Weights of a small audio frame classifier.
Model: 5.49M parameters, norm layernorm, activation relu, moe expert_choice, width 160.
Training: muon at rate 0.0032, held-out accuracy 100%.
Data: trained on synthesized solo parts of chorales (CocoChorales), 39062 training examples, 43.9 epochs.
Rows from block 2 of a small audio frame classifier, named by matrix and row number. Rows with one number belong to one neuron. Each number is 500 + 25 x the weight over its row's rms, rounded and kept within 0 to 999. All counts start at 0. Numbers have three digits each.
After each neuron's rows are labels from the 100 clips, of 14976, where the neuron reaches its highest value: "loudest" is the band of the loudest frequency at the time of the peak; "strongest on" is what is common among them. Only what is clearly more common there than usual is listed. The data: synthesized solo parts of chorales (CocoChorales).
# fc1: second MLP up (model.blocks.2.mlp.fc1.weight, 960x160), inputs 0-159
# fc2: second MLP down (model.blocks.2.mlp.fc2.weight, 160x960, transposed), outputs 0-159

fc1.289:494516467490484481523458565493501485534477523521484456502479517513507506512469521480465477502500471539502510546484446506550530513535493469473503506479487532468467447482534489500499489483498486505499474492518463476515461457487506502480543506506534548525487513503500485539530472526522519492497432485546481524508469477466464520502523541511477540502500525516480502507494511506528486456531541525491453473507510535478475525525501492502478517508545535509509506459490465480501499485502478
fc2.289:474481502537482516515465451502504509526492463478530491495492492466519535520513492507559489482493446512518537460471520442494516466482470479503476478477502494481507535466477478498540533494551502533452508528514482495504521516533525511539513530416502515477523531513474481517468464537523487463492472538474511529488489488527543521500477507507490531528484546487482480495516504465507496471508501492488480497494488470496511528534461545498491519505520471510493458520499488538473525521512509
loudest: 1000 to 2000 Hz
strongest on: note F#4; note F4; trombone; note G#4

fc1.680:482494509493474472488536501462528474527470497498484439471510505492471514498505505505502498479542490528531460503463492554566566515520498533538488469524481488529510525508499440497479475519549481483467484521531505493520494491514510488502529512511514475499489516514468494539490467498501466450485539467511492465506509503473508485526537479488528435499500486483516473531506502488529504493476504497523455504539489484523526455476500518488498495443499494462457540546535515523505506507514499
fc2.680:464521477539533518468475500488527497530504488509511489498497507516514532496496549470498545498493505527483496476483490476524481536487527485514487430527490501551484521488470482524451480526492474504505518516504542546493508448509519514518475491518476511497513488520474526522551464531561504510492500458549492451467493509510491485488542500472512505487486468470482488516510519518539513526466477503499433490503455479456501517497455483511522506482525467501503513456504543525477470537499523
loudest: 500 to 1000 Hz
strongest on: note D#5; violin; note C#5; note F5

fc1.70:475510530491481489505491519496501502486469519505492448542527503526516524514495500503510531514537541517550471548492518508539520498504486486521459453523459514498534512494461493519473514509487467446536485486508485492475487516487482486494477500461494514522453550520523536519498509538511524489491512464500455482534512481473507483485501537457503513486447520484514479507515516471542462529484492507496484524494517460518506448566459541505462486489508482485528473490556492481510519545520485
fc2.70:469495502539499555535476486452475486514499486506489471465491525506528511489494512484491536450530483530500518534492507470488491527487470507514471491517502474548486503473531511465473480525482513489492483531498496477483508483487501509519502486508511469530510507474480528505507521518545528487441486521513509484442506489486506508472541537517517505521453506465492476495518487502504462544542482460493486463554519477533515510488483549509423484474532536524541493465534475506467499504527539
loudest: 500 to 1000 Hz
strongest on: note F5; note D#5; trumpet; note G5

fc1.104:491498502521510530515466504497476502516522513483467505487479471499492489543557520478496486534491505469495505474481531453561486504522524496506494492499488512467461563472477520540456511491519503486476471491515512505481513488467526467478427497524518470513523502492496543533514530503486517527520510492484508514530465468481472545514467485497515504463496524477450487500496535484524505442521520499497521530506507492529519497495549499513468508480535563481512535471499460454502450482528486
fc2.104:537455520482480494488515499496486524504508511474488457492467486518463536485481512484500509476537495470521506446509491439518514541488504519473517511485504456490527537469512494503486542500492519555522460555496526565502531494509507507504473489531521476492518496487489477480530522532527527487461539510506464454519490498522488458538528501467492464509501473536531483486467506488518498495466502518538495508535491519530483535448551528479516549469489514503485484473484475456488497500511489
loudest: 1000 to 2000 Hz
strongest on: note A#4; note C#5; note B4; note F4

fc1.332:492569518495473495452525547420497470457497488522519489488515518481509467496518491495484491467525529485517467482528515536511472510548521489481459518479471483510509515555498485505511495486501562476522527487480516516509493516520500504444480526501491523458477513476456483489535528484501476464503459479504456496523537499496478515521510511508468498540531506540492492525502497506497497489492509522492530468503471491536529480525513545518550487509511458474551503488523477512509510478477458
fc2.332:519507487488503493505495518516527511454507488495541481521512479501492502509503504479510481494481454496525476498492394489468532499511534482492484508507529526548531493484503480498511486554487525509534495483521480525507523519517475535460494498502517516441498486502514501516465535469519486493515515508531509505478459527509502529441509479501480439478496555498514526483491521497478487418535503475501500548482445475497551523521489507471521513481494493489506484525496514466556514492489512
loudest: 500 to 1000 Hz
strongest on: note C5; note A#4

fc1.114:514545506503548542480438534564515565535541529552481499495506522509502489491474539511489496521508502477508498545500483522478503467455509447474494506502505469456464519498488484503505466514484478534494474455474520502476534485492481517464512494509480471454492495513520491471524494522467492516554489497475514516510465491504511505474451450492503499486516529482475538521492459480473473491503514475510529506507515536534462504518517488498479505443536531511516497534522482491490493494492509
fc2.114:495461531510479458490512467522511501501468505467485460452495519474463522520533514511486457483477469453481549472482486517533488501493490505503508526487494506493495503504511502514515447470495522520516510497444547542507502543483488490519489501495510522531480546559513519535559472485523503515504494477528481542504499500502487497499481503541512520549475514501507454469526492503493517447515482503525507521457517504504500488546511516528520523522471490525454480518520454450438526483509497
loudest: 1000 to 2000 Hz
strongest on: note C#5; note D#5

fc1.57:447476471474516498519545530485530501533490492488457493540498488487469528489516507508517449499535497497459477485480479513494515485500499458536507496511491491451507511500515492462490511479533524524502427486454530498470499489531511532513503501458518484540503482536526484507533514479456529496490551510488499506505483533504535513464546491498510522517505477484473527497485494514483497477512478488458489505439521497512534497483520480495540565469511537492508518539513432478481543516511488
fc2.57:547496543445487491485528495497491488534495527492480455514488509485481510529505525457488472479507515478484517469496472468504526489542507528493479474549515484449481523491505535494474481502477533536484462527497554465511529502537512441483498480504491483500522499516533480521481518478516492506475513514470482490503482532456488481483513518479502487500527508492503501523504501459522458486461463527542530483533506498546484540499560553528523465530485535537502465487498477524465518495469526
loudest: 500 to 1000 Hz; 1000 to 2000 Hz
strongest on: note C#5; note C5; violin; note B4

fc1.343:544523534471470500521557535526563474539513506468487491467528509506483559522466489462467514475482517528491487483528509527441498490475497522503479523514490524522530497526515500435512491497464497495492486485466466486485521443519506521495491522500514497479505479489529494452469490538516518489510491492473490488508501490471520527499496457529516488498435567506471521504515504519526509510517466511495495524454496494487515459507519498525507496546523461499476482457503501496528515526453492
fc2.343:458534521497454504507499483484501464501499527493490446500536545511497543482477541524465496470492516512488506519502554520486473480488535496505503510492472499488490516505538518481541444497514521543509452473505502498458525478475501459499484513520443493472498503521516468509508506484447518505486504512463474493491524506497493513461487507481509497465545467479505498512512499457497546449506511486522525527473524544530517473471495501494534483528496495530502444521490543528536525529560484
loudest: 1000 to 2000 Hz
strongest on: note E5; note D5; flute

fc1.172:494492470500522489493533524486495521496515485476520510514502531492478521543481533503480532501474431426499519506487472492502520479519488491521501459516499509509498458520495521475517504489541475429520524471456536533477484498517491510506526521514476496534508497491516508501493501480512498523544456500539544531472477476544465521491538485577542480499502517515464467482489507502438508505498523502470459463504514481463534450514519500506513485535539518497493516518503493489524485509463510
fc2.172:505533477473522501495481496513532492447481519530474472509482571505503489507545515502478496467487519495472491469547442477512507496483533498515512495503518500524545499529453486493490490508493503516503461498469500489474501517518494536481560499519474531497476492506542501494544486501499456506527508508490540498465495495503459464448531488470503486519476532517498486464495461554501496489501487506534534495478490555456508491494497519516497472528480548541518519475454564484472492503517465
loudest: 500 to 1000 Hz
strongest on: note A#5; note G#5; note C5; trumpet

fc1.21:486512494491477478512494478436488493509479523470486492467497547513500500461501555497521480488474492490504514510468468522551469479530502516507561455514501506526506537501490509520490482525515481535506504514488509482510487531541531492467511528539488496443516513515491491475468476499522545503487509470498500514489498480476505526559545510480492526502519508547529471545494436489525511492480495492493467537473508527481501463503498530473514538454494494517503514481509475404511509481481515
fc2.21:443481491498469478459536478517490483481491490518465486530505482551504522499511548512524494522493513557477510545522457480526501471488504477480530550495494510498499466520468526488512475526524474465493492511502489490467487481482501490500500502472474497506530503492494528466512527468533502528485552506510473525447490498486540476525454502536512507531472459514470510462498522499497467508477531532542506519468557477463514493532493485516491542508524503506492515423505508542468493502485530
loudest: 250 to 500 Hz
strongest on: note B3; cello; note C4; note G#3

fc1.182:497508470514506517471474519514578509512483504476522507511490507475539558508488499473453501511458513551528484500467515514509480506506513494484549482498510521498491499491511492471491485494498503504465538492504504440503512450470444472508493491516495505492521507524471513484538490520510470534521517488435457486523524506505500448485536480511507525461489541532512523470481525520516523475509468502462476472475485516480524485468527533493465480526527523531476528499468548498531504549465485
fc2.182:525484459542515494498486545503500486475514474562586498481473470518488537482474452482480488459509519532477482504475500535509472465412483512492491515530531543470509508513503516475489502496540479492515498468515513487504490470449485579530480476492515479490523496518485522487492485536495521502514490475480502482519532529466484492491498504536504522489511497491506520493458513543505487496549461535486476533495469524489491503476507535516502477517495517517520529462525495493477472508484499
loudest: 1000 to 2000 Hz
strongest on: note E5; note D5; violin; trumpet

fc1.126:453504501482521523487503484511508514508494512497521518469542521520527497509541540558484479534515480506512522471501473487501509470525494520491546505526493504486509502541512522487501501489480498548455493525479496493488460521509485529453522509492468495470473524492496506510513450528523515482508496487447504521484497484497514529456482518525503450462447524461507516591525456452492449450525510514532510507479503476482492461518488501517500533475530480516491516488514468529464506482524466
fc2.126:514527493439483548492493496468491447506506506462441507494512466541491530516519512470533483503517481497517457484517512477504569498476506511500513489486504537467448450525524480520477457464498514543509526478531540507518487481487510512504522523504463472496523497468436528496481499445543545489540503501478502496531492521510471513485509499487489553499514521483546509536499486480509493514478473493534527502506492485516453474492485505505495468489506541487505528501522497461542522511489488
loudest: 500 to 1000 Hz; 1000 to 2000 Hz
strongest on: note F#5; note F5; trumpet; note G#5

fc1.113:508465468516528471473512477458538508538471515505476512486498506513490480443533506517492502538480511529503524464515504485497502509499455483510497517507544552526465504486512445532525473529493533467514494488515463493537481527501507483529511556508591485505449551472479491508442508496493484520511478470511494491464510478486538459479493528506476521511487535476501503478512485528510510474479518493489508502473520486497501508463470494543491471507506505493521539496495493500565491501519452
fc2.113:483493535510517481490530485500495468471512487467486546499479494507486509521547508476529510499482576501493444504532549483502515463491527509483498494518498511529564467556488526477469473516495444502490482507532524520503492463516495478508485525468508518503501484519522543482464462483499522498496474510476465501489520510460536469519481443529497487496503481502532499517465536481514495497482513465477496490486462450497527510527510510518486504514558475466528517492486485491573529499483532
loudest: 250 to 500 Hz
strongest on: note D3; note A3; note G3; cello

fc1.219:496481466500466527507509499479458530505537479497527515487484491508511500461473512480491471494527495509539462545511499524533483541454485490465489488481498510534514534506545517489519506473503538454516486511462489496509543481532457521480497547504474492500480432466502512483517503443493482490530508504486473535522528472532524523526498476560481474493484501535519530527467494485503480488503520506495527519440489500506536509526447531480543533464559521470478513508482505512484502502488485
fc2.219:539504491458478543508481535494492510487516515518491454498505482465489551497514531522538469507467495462504508518484495514531486465502505513507487502499450504516538525513527508508477488545535475510465522480522538529503478507492471474541552516530547513470496493489523510543514509452437496497473554501510464513520489469524515518484481494468502503461475503507498531483494435473520491501492532484512513528495487487515503481483484483506500508506548472479557489483461512444520495440486486
loudest: 1000 to 2000 Hz
strongest on: note G5; violin; note A5; note A#5

fc1.224:494487507499517504545502491485502522498498536489472505507513518515576495510502519534530500506496502491484499458506535502528447504477462460492534497537489486499527514517500510523493499476524487519448510530493509539522518474443480514514462546510522492516469495507497440510508507505483563496498497513459493494482517518457511510466512528474476480506499534478487533540504489511500441449515498499515511511488461501557463522461498447473504484480489528514526481529458453450494499530524487
fc2.224:492458440522493521484479505490491521518478498482479492513560482500496496490485471492519512518494477492512505492514491521476512497490531525539528557491477467514459466473481504506448527490540510524461516520500517524467506514541449497477491506486509503484501493505523479466503491459514524470497502460503498472497539475518441500512487532508522507486517497556510455465497543502525472478516496540478509476478454531515519533487488499499513533523487559535462492513569485491481518539513544
loudest: 250 to 500 Hz
strongest on: note F4; note A#4; viola

fc1.216:463501478510512464514539534487499488514536501474534503497542487490507509508519550522508488481504487475515503517477473534533511459462492519501573484504542522524512475531522507495530499491502522498495482499510505488463463491488525503476489489476500477488484531470510507459511474525529552427505522495484524525537501430507492502531538439462513501498471517543486495541524455468486480487514506511447471505482515501512484499490503500516482481476537503544519510478511511489441514495488544
fc2.216:499472510484472537494518508542513494516493482533482528466496505493501485547498540433483499456502508487467450455537502490497517462484501490491496532466540501509511520486474543499485503555525502498463502531545503483516447506476462493516522458495497507503506538531482508487501461502520493525503506510482521551447481465521494506508511487518499501532471522509495543487511490494492532507478475455529529500541500526538453505522461536491483498493536491507450532479499491460478548475476519
loudest: 1000 to 2000 Hz
strongest on: note F#5; note G#5; violin; note E5

fc1.330:453480473524502477467506480512475481524497537479502475470520522491473491511450528534508526519502483520506522503476447491545529512529509495474491484534473514524507498488483474466471488473475469484464524502554514497531476515510496525490524506458508495496538507519485483475498525500487503515542512506500547531481531531508548534464473543516472527494491547465491469504494519494454451509508466512477551474496499518464446480471508535506504536499513503492482516556494495491551486531480535
fc2.330:487505466506494503473512445509499466463504500505478487507535472478482530508486471496514506487507496507514541461518477461517510530537526473460498502493509502518490489546522472463511487489521485527543519474488519526503472508533484464491500524480493487493494536466551539529490455442504548514564484490539499518499540491542517500504496523532487501486492470530517482504519490508453509478483527527430483480525516489504520489463533518495534490497504463433485485484508538542512515459491518
loudest: 500 to 1000 Hz
strongest on: note C5; note D5; note A4; note B4

fc1.146:491481502497522568528453520467510502531475558465480529483494466523539507484505483509505530510518474527486498475465508507498468483496500524539518493523504480510516506543499526472510505464491503477509486495513476511477487473517474534540474516561501477474505504524456470501503507518496510541534511500500451509514494512468475496514514454500467480440514527496509467522471469500529490497525488496517473483489511496468504481507552524507484436504549539519467538501455548485512547524481494
fc2.146:528494475501491501468522468524474508472527497458533523523529507509533520486497532465442486506498541495443534459461562518472508466503502464466533534549497512500520544503501490516472508522495491487480512538508550504493504461481508527486524475478517465505531483506500526493476463512535501532510492457476479498514506525513458474512499519514478471493475529505523539503485521488510478490523475520487506518494442450505512504462525486481494466529466540486502480505557490506535504498545481
loudest: 1000 to 2000 Hz
strongest on: note D5; note E5; violin

fc1.659:484559471493491514488485512486517516487520498417529516485524480465559549456558506499533485491471521516502466517481484492486436499481516480526488499500532515517502477520488485500562464502519499458482528484534502481510501469521475502487499495540544512471495468522498531540494525500511483491502452512522467510488480487494497455490492489523445513520498458494474528474479514461530529494530472465508502496482495537550507506496508516484513516466509530522513521524515500522513527478465479
fc2.659:560497465481497492484487503561480548496485513518531479503471518508518533524515494490490472490486528508493510491502510493496544496496514491496489478526491531496515504486549485481460498475486479501501512527515476494522452462501472513544502466541537470494526480465505493527462523478461489536521535485474490473493526495491554498466501500469494447496498582489539478463465479490511459529465510506494502517495480527527536497433521530472500479554491479494541523508492516513508520501493469
loudest: 500 to 1000 Hz; 1000 to 2000 Hz
strongest on: note E5; violin; note G5; note F#5

fc1.245:450494472478499487522518516500496432495500558525557552509542492512504521529469525530480510500453483521503522500453469511480507497516527484491528504500525487482478480478481492504480520472490524449469521510518527484498444516520525500554469474465515454513495526482485500502519481480497507525534485510498467511502502528490467513426532511528534547478469492490494501505479527510480488482503476499502505509510517495490463474516497564513552517518529481480474497502484528472516463511458520
fc2.245:493516486470499507518513477502540436492473519523509508548530529526437512526458532550503534504522461465517505496497505483506505500513499510518518513525496493453502517533490480500500462514441473494501509509532489513489476509543486469473524482468483524507522524501507537499508461493509511536521469527521508488512502491466558482447538452519476511514481501495464479472476478484484449489501500488513525500493521470465524534512500541480533460512479490485530500465484556504519502532447499
loudest: 500 to 1000 Hz; 1000 to 2000 Hz
strongest on: note C5; note D5; note A4; violin

fc1.246:499515508471525478504499488520520481465491509512527508537508483511532484499490463523502508476468488514511503543515485458542518493548500513566533517501461456519522518535477479508492473476478494506530509499497492490466546484510498518510501542482456513546486489470502511519505486513463519490500488505524475438488501449524511562547537496461486512468458538498448486512473483561505516484487487508472547459486503518501475481479534483521491466511482490523517547523485495476491536465495479
fc2.246:461502468504514490484512473497542442510492483488462537497515541526501483492462505506505472475474515470483519526517502497504530516483451535501493466474546444472480553541518515495498537473525488463517517514520532497537499510513501489493476498489495497491541512509541517526465485520449477477531530480553496498483510526521492578507497535479512526540487502489500476493481501493511508468505494490516454534488433505497484450534513505477488507494479491505504510525511477556487491452486505
loudest: 250 to 500 Hz
strongest on: note C#4; note B3; note F#4