config = dict(
    output_stride=2,
    head_dim=48,
    num_experts=8,
    residual_init='zero_last',
    momentum=0.95,
    steps=13400,
)
Rows from block 5, named by matrix and row number. Rows with one number belong to one attention dimension. Each number is 128 + 32 x the weight over its row's rms, rounded and kept within 0 to 255. All counts start at 0. After the name is the row's rms in percent of the matrix's.
# v: attention query, key and value (stacked) (model.blocks.5.attn.qkv.weight, 432x160, the v third), inputs 80-159
# proj: attention output (model.blocks.5.attn.proj.weight, 160x144, transposed), outputs 80-159
v.22 103 [185 109 154 139 118  80 119 123 128 177 107 128 115 152 114  66 119 104  96 101  79 118 167 117 140 132  86  71 199 127 121  72 143 114 128 136 159 181  86 186  64  84 111 151 134 179 141  79  71 114 176 106 103 136 103 188 134 157 117  80 138 125  98 101 121 123 208 119 157 132 128 159 125 120  80 125 128 102 151 138]
proj.22 106 [103 136 130 116 173 130 134 131 153 117 198 120 142 141 193 167 100 123 151 167 124 133  86 126 166 112 118 107 153 116  88 199 100 182 104 222 183 139 126 122 151 161 129 140 138 132 105 137 111  73  94 142 169 122 143 166 145  40  95 162 128 156 116  82 151 123 106  95  75 155 164  91 142 145 176 164 129 130 131 141]
v.23 085 [108  96 159 116 129 126 195 160  93 119  82 108 108 106 197 220 162 105  76 131  53 114 186 137 159 208  82 142 150 103 112  83  89 135 150 154 105 147  83 141  74 158 144 122 117 137 109  98  95  68 107 143 107 121 108 164 100 138  98  89 127 145 113 180 115 125 152 119 162 106 157  92 136 135 146 135 137 158 108 106]
proj.23 095 [100 125 126 136 134 147 139 108 167 112 156 133 187  94  95  66  74  62 121 135 102 135  99 112 154 135 188 125 105 133  98 192 157 187 106 148 130 113 152 129 172 147 143 169 187 117 151 155 153  49  81 178 173 121 135 158  99 112 178 133 133 147  82 131 150 155 147 165 108  86 138 105  81  96 118 117 112  40 128 167]
v.24 107 [149 136 113 169 164 105  91 181  99  82 118 115 188 107 119 119 139  71 130 130 109 110 143 126 131  83 128 145 152  66 130 121 138 101 117 114 127 116 100 105 107 119 156 146 130  87 134 113 122 211 131 107  65 141 108  78 115  50 114 155 132 104  87  99 139  70 137 111 107 128 137 116 121 190 142 126 133 104 179 183]
proj.24 099 [129  69 170 129  96 186 156 150 124 162 130 148 114  97 133 153 133 144 141 122 152 146  86 180 112 145 153 112 110 135 110  87  67 143 155 157 140 184 127 143 152 104 103 122 138 123 102 136 155 101 115  90 181 139 141 128 109 141  95 139 171 133 129  80 104 120  47 149 134 130 124 154 100  91 225 131 145  93  80  90]
v.25 095 [104 116 113 109 170 100 177 149  78 163  71  59 137 155 173 100  97 176 100 119 123  63 152  86 144  92 111 117  85 125 138 153 111  79 126 178 158  77  71 183 107 128 163 103 152 141 111 120 139 132 164  89 134 136 164 186 107 133  95 104 153 145 192 127 113 133 119 124 153 201 127  75 141 155 235 121 148 127 154 124]
proj.25 092 [161 128  87 148 111 176 147 128 161  62 133 143 126 156 101  78  76 119 110 130 134 114 130 108  97 118 124 144 140 136  87  77  64 134 126 170 106 122 126  98 163 164 187 111 190  95 191 141 151  96 125 152 129 106  95 121 201  93 141 155 132  92 113 140 150 168 165 104 137  82 106 151  66 111 143 122 156 128 148 130]
v.26 106 [132  85 116  91  84  97 140  65 114 172 131 161 146 189 175 144 147 150 164 139 116  97 168 158 129 163 169 145 131 110 138 146  91 108 124 126 117 132  75 152 177 130 185 128  47 127 172 161 107 177 152 101 105 154 149 156 151 108  70 139 156  67 144 154  93 148 162  67  72 157 121  79 193 149 109 172 148  47 108 133]
proj.26 112 [188 179 115 129  85 148 129  73 144  74 160  85 116 105 142 158 116 168 117 159 155  91  96 124 178 177 133 111 137 125  77  98 141 132  76 146 125 138 152 145  70 157 139 113 206 162 139  68 150 142 116 155 123  94  83 120 163  91 168 124 163  64  80 140 153 131 102 104 147 139 119 204  73  98  68  84 110 104 126 140]
v.27 088 [106 111  81 158 132 109 134 147 137  98 161  78  54 155 137 124 225 111 185 128 129 150 178 118 103 137 109 122  69 104 186  66 114  81 123 171 146 128  93 149 125 189 158 156 138  94  85  81 113 110 112 170 143 141 128 124 151  95  79  46  77 100 132 188 152  71 177 114 121 133 141 132 145 135  92 132 113 120 164 123]
proj.27 088 [119 140 135 128 103 112  86  79 149 164 127 135 142 172 157 124 126 104  64 145 118 159 116 128 142 114 115  71 208 117 153 144  90 157 153 158 125 157  93 102 158 143 152 155 123 147 170 113 144 118  82 178  99 141 177  76 119  97 164 168 131 103  75  56 194 160  90 107 109 156  65 152 150  91 125 132 140  61 118  99]
v.28 105 [ 81 172 134  90 122 140 121 126 137 150 131 182 122 111  83 117 109 120  92 160  89 142 122 137 111  92 157 152 160  98 145 146 125 121  85 109 146 120 134  88 124 115 100 136 102 178 143 148 139 142  91 165 108 153 117 103 161  85 122 147 189 167 117 171  47 154  98 104  92 120 106 114 141  69 125 149 116 124  78 124]
proj.28 110 [121 118 159 113  79 151 161 152 120 114 142 144 122  74 123 168 176 102 145  93 188  97  89 150  96 108 108 177  99 200  94 152 176 175 120 141 122 127 158 169 179  94  71 167 164 153 100 116 136 143 149 131 139  87 137 118 107 112 147  98 100 140 124  77 126  85 126  64 106 114 144  91 176 101  79 112 142 174 172  81]
v.29 116 [165 101  76 179  87 122 189  35 140 118 175 129  82  98  80  97 147 124 149 170 160 141 122  88 175 123 143 121 109 126 187 186 158 138 128 152 117 127 112  81 124 155 130 136  76 173 119 166  76 141 130 104 158 178 156  91 174 105  98 157 124  53 139 104  93  93 130  98 144  81 115 104 121 160 148 133 121  98 100 126]
proj.29 121 [ 55 140 170 204 117 109  72 139 113 146 103 101 110 185 151 149 129 151 183 169 108  94 126 156  53 120 128 152 128 134  98 107 117  63 115 171 100 190 129 147  95  88 127  98 125 141 118 110 177 192 133 131 158 117 134 131  90 120 137 142 142 146 142 136  82 111 113 173 124 196 121 128 100  94 105  79 156 136 179 100]
v.30 095 [160 117 145 115 166 106 129  65 184 134 113 134 118  99 148  99 120 126  88  90 228 108 100 149 166 141 103 126 157 160 111 139 107 123  97 150  61 141 153 113 116 104 148 156 163 172 122 136 150 167 163  97 124 143 189 141 181  82  64  89 116 146  96 130  95 141 111 113 159 113  87 178 179 162  95  57 113 110 160 109]
proj.30 095 [ 93 190 104 146  74  95  89  38 104 127 144 106 129 128 159 128 109 182  99 138 118 117 157 150 137 190 117 126 159 144  86 158 153  81 185 112 119  93 170 129 183  87 117 121 106 142  98 132 115 125 126  98 140 131 127  95 107 139  92  88 153  91 159 155 116  98  78 106 126 191 112  87  97  96 114 102 118 122  64  99]
v.31 098 [100  92 161 108 195 134  88 162 118 145 143 174 126 119 197 133  87 174 169  75 158 131 116  87 111  71 132  88  98 101  85 153 117 144 101 108  83 128 130 172 155 137 124  77 132 114 162 110 133 125 117 152 136 168 101  99 102  75 198 100 199 134 141  97 136 163 101  67 106 137 109  75 116 136 172 137 109  90 101 153]
proj.31 097 [151 148 120 134  91 206  98 176 158 111 155 175 131  80 127 115  70 140 103 100 134 101 164 102 117  99 171  84  89  94  82 220 113  93 145 145 174 105 109 112 147  88  67 146 208 111 162 189 116 176 169 124 173  96 131 163 175 126  56 157 142 133 141 112 132 137 166 118  78 127  80 125 122 170  77 190 156 152  91  93]
v.32 088 [ 55 148 161 126 126 161 115 172 194 120 151 181 150  75 216 170 180 123 118 142 184 159 115 137  73 139 142 152 133 125 102 150 133 115 116 114 131 155 115 141  86 129  75  77  77 135 152 120 165  78  89 119 171  88 127 146 108 154 184  54 143 133  95 118 175 127 110 153 159 157 147  99 124 122 120 102 155  96 134  53]
proj.32 103 [140 125  54 121 114 138  95 159 153 131 129 132 135 100 142 160 152 132 166 131 149 158 185 144 185  90 149 146  96  68 171 107 108 126 141 104  88  91 119 125 191 206 152 152 125  61 143 138 101 101 124 103 105 106 136 135 165 130  83 115 107 202 113 133 137 137 124 201 182  94 127 125 208 105  97 141  86  99  96 142]
v.33 104 [167 121 133  95 135 108 120 145 134 106 151 104  95 108 103 127 157 140 129  67 116 205 195 143 104 143 113 130 154 152 135 131 193 128 107 172 180 162 156 180 169 148  65  95 130 127 100 163  68 137 108 110 141  39 146  98 146 149 121 136 133 124 122 108 132 152 143  97 139 135 155 108 104 112 115 155 120 205 118 103]
proj.33 100 [101 138 115 119 214  97 106 146  97 166 118 161 165 103 125 114 130  92  95  70 140  98 157 105 112 117 147 102 140 103 145 129 152 182 153 122 141  98  96 124  84 110 141  69 144 121 116 170 130 131 133 171 151 108 112 164 102 134 171 118 178 140  69 178 124 109 163 159  95 123 148 106 109 158 153 107 113  98 179 222]
v.34 098 [101 137  81 162 143 159 169 111 121 105 106 184 165  69  91 177  85 171 136  94 201  95  88 121 149 147 132 107 198 122 155 128 142 168 165 149  68 115 132 127 125 104 125 106 124 106 167 133 130 125  75 175 136 148 147  86 151 155 136 117 116 170 101  79  97 148 135 110 157  64 138 181 112 108 144 182 157 139  72 109]
proj.34 098 [ 78 175 158 127 111 198  97  79 109 125 144 150  97 149  98 136 162 113 101 156  82  94 150 157  81 131 163 161 141 172 131 108 167 116 113  85  53 124 147  96 160  97  64 169  87 135 127 128 124 117 203  76  71 129 188 101 143 162  94 117 117 151 154 165  76 134 112  92 115 127 155  93 146 119 106 119  69 169 105 155]
v.35 119 [123 108 136 112 153 117 121  89 101 173 123 136  71 126 146  72  56 120  72 117 108 180 109 100 192 158 142 155 144  96 102 214 123 205 151 132 123  78 142 105 190  71  79  58 165 124 197 143 111 125 144 114 101 110 129 110 138 158 133 129 143 148 100 120  62 144 156 116  95 169 145 149 141  41 150 150 141 174 114 105]
proj.35 114 [ 57 154  83 134 195 129 142 142 176  83 103 139 181 118  92 125 125 114 150 137 153  93 161  78 173 152  76 116 101 115 131 185 111 124  48 107 112 139 151 105 120 133 156 148 115 132 150 134 101 153  95 192  96 121 116 179  77 148 117 126 149 104 138 184 132 118 163 163 161 115 117 121 150 133 165 155 152 134 160 143]
v.36 102 [106 155 170  84 216 228 102 127 154 117 132 103 116 122 128 136  42 149 165  89 142 164 160  26 179 152 153 121  95 122 121 174 141 198 157 154 104 135 159 140 132 132  91  92 154  95 192  96 149 131  93 169 211 100 115  77  86 168 157 113 132  92 132 122 130 163  89 134 137 199 158 113 118  99 109 139 120 128 120 104]
proj.36 102 [ 74 113 123 193 158 124 112 121 108  86  76 134 134 152  36  95 141 133 102 135 137  88 151 122 116 135 153 116  81 151 214 165 140  67 164  94 137  94 108 104  94  75 128 106 120 115 154 142 139 180 136 163 118 121 102 171 111 180  97 157 143 116  94 127  92 119 162 153 102  92  91 181 169 138 129 185 100  82  84 141]
v.37 096 [176 167 103 131 143 152 118 178 153 116 100  60  68 104 222 125 132  84 118 104 160  94 183 132 120 168  92  90  75 193 163  74  91 168 171 161 152 120 132 156  98 106  91 104 127 137 148  86 131  93  59 147  84  82 116 136 135 128 157  93 124  95 132 116 115 122 120 145 131 161 149 118 138 107 124  78 123 151 180  78]
proj.37 087 [ 87 101 116 129  86 158 166 100 152 122 129 146 162 138 115 107  57 117 133 126 130 154 101 140 178 107 182 123 210  74 181 120 102 129 142 108 157  85 103  70 188 134 198 127 105 113 148 147 112  93  99 155 150 139 123 113  88 106 107 149 126 143 122 117 114 136  73 102 117  59 180 150 164  90 148 215 138 128  85 122]
v.38 088 [151 104 122  98  46 147  86 183 132 128 122 155 133 166 121 160 132 113 121  88 163 149 171  97 143 153 130 103 122 159 128 107 188  79 159 115  67 191 128 224 124 152 133 147 119  39 177 129 174  90 138 143 145 168 102  93 137 112 148 134  96  93 108 125  87 148 122  73 135  82 124 105 135 161  95 142 135 111 115 108]
proj.38 086 [125 127 127 139 140 142  76 120 179 166  97 174 121 108 140 142 113 150 119 102  74 156 127 158 126 100 244  78 156  75  90 169 103 176 189 109 166  63 155 156 144 155 147 141 118 115  87 162 112 116  68 131 166 145 123 151 145 114 128 132 164 151  76  96 182 110 156  98 102  94 134 123 119 160  95 100 133  98 126 115]
v.39 088 [180  93 156 103 114  63 117  79 151 168 173 163 170  70 140 128  85 194  76 163 110  87 143 117 180 146 170 122 155 152  91 208 148  70 134 100 142 135 145 125 147 113 126 119 134  99 151 174 123 157 104 142 113 127 113 139 136 106 147 166 111 170 138 110 136 134 148  95  62 131  97  72 128 141 127 160  46 143 122 156]
proj.39 085 [148 128 124 135 121 165 149 190 106 101 142  68 131  95 146 202 110 125 154 107 142 101  53 121 158 152 199 152  85 111 126 155 131 136  87 118 137  94 129 159 113  99 155 168 129 152  72  79  94 186 153 107 164 177 119 106 103 130 115  47 155 115 128 207 141  94 105 148 153 136 163 146 125 137  75  61 136 129 157 193]
v.40 101 [156 132  86 165 128 115 100 198 106 117 138  57  95 141 107 145 171 199 157 132 170 160 127  80 130  79 166  75 120 119 131 131 112 154  88 144 163  87 217 157 120 157  68 189 151 119 140 176 141 112 116 123 119 102 151 166 108 132  91 127  90 107 180 108 125 116  99 115 130 129 167 136 128  78 104 115  73 141 104 163]
proj.40 099 [167 148 123 142 104 104 113 141 105 110 153 167 172 134 186 127  94 176 111  86 109 161 107 118  99 113  99 118 125 118  96 103  91  81 157 165 166 100 118 158 149 129 200  92  68 127 182 108 159 147 174  59 166 182 157 119 176 118 161 190 163 136 125 152 117 116 144  96  94  80 135 122 117 156 129 107 119 113 163 127]
v.41 110 [ 90  87 120 113 142 135 109 153 156 128 170 138 107 169 108  98 107 157  77 115 129 109 129 110 145 116 148 192 121 173 112 155 148  81 116 158 189 138 151 114  94 120  70 133  95 177 115 104 113 104 177 107 160  61 155 158 188 149 161 106 138 178 123 201 156 123  99 139 157 100 131 165 171  87 153 152 154 178 106 113]
proj.41 107 [129  93  97 146 171 109  73 120  86  90 113 124 114 107 133 152 126  95 152 124 157 137 133 155 117 141 135 164 150 173 159 137  95 120 186  91  94  80 156 120  97 125 155 128 134  99 127 106 107 115 124 125 122 122 122 134 138 101 105 122 109 114 171 119  82 119 183  95 123 116 158 139 147 178 143 118 137 103 183  60]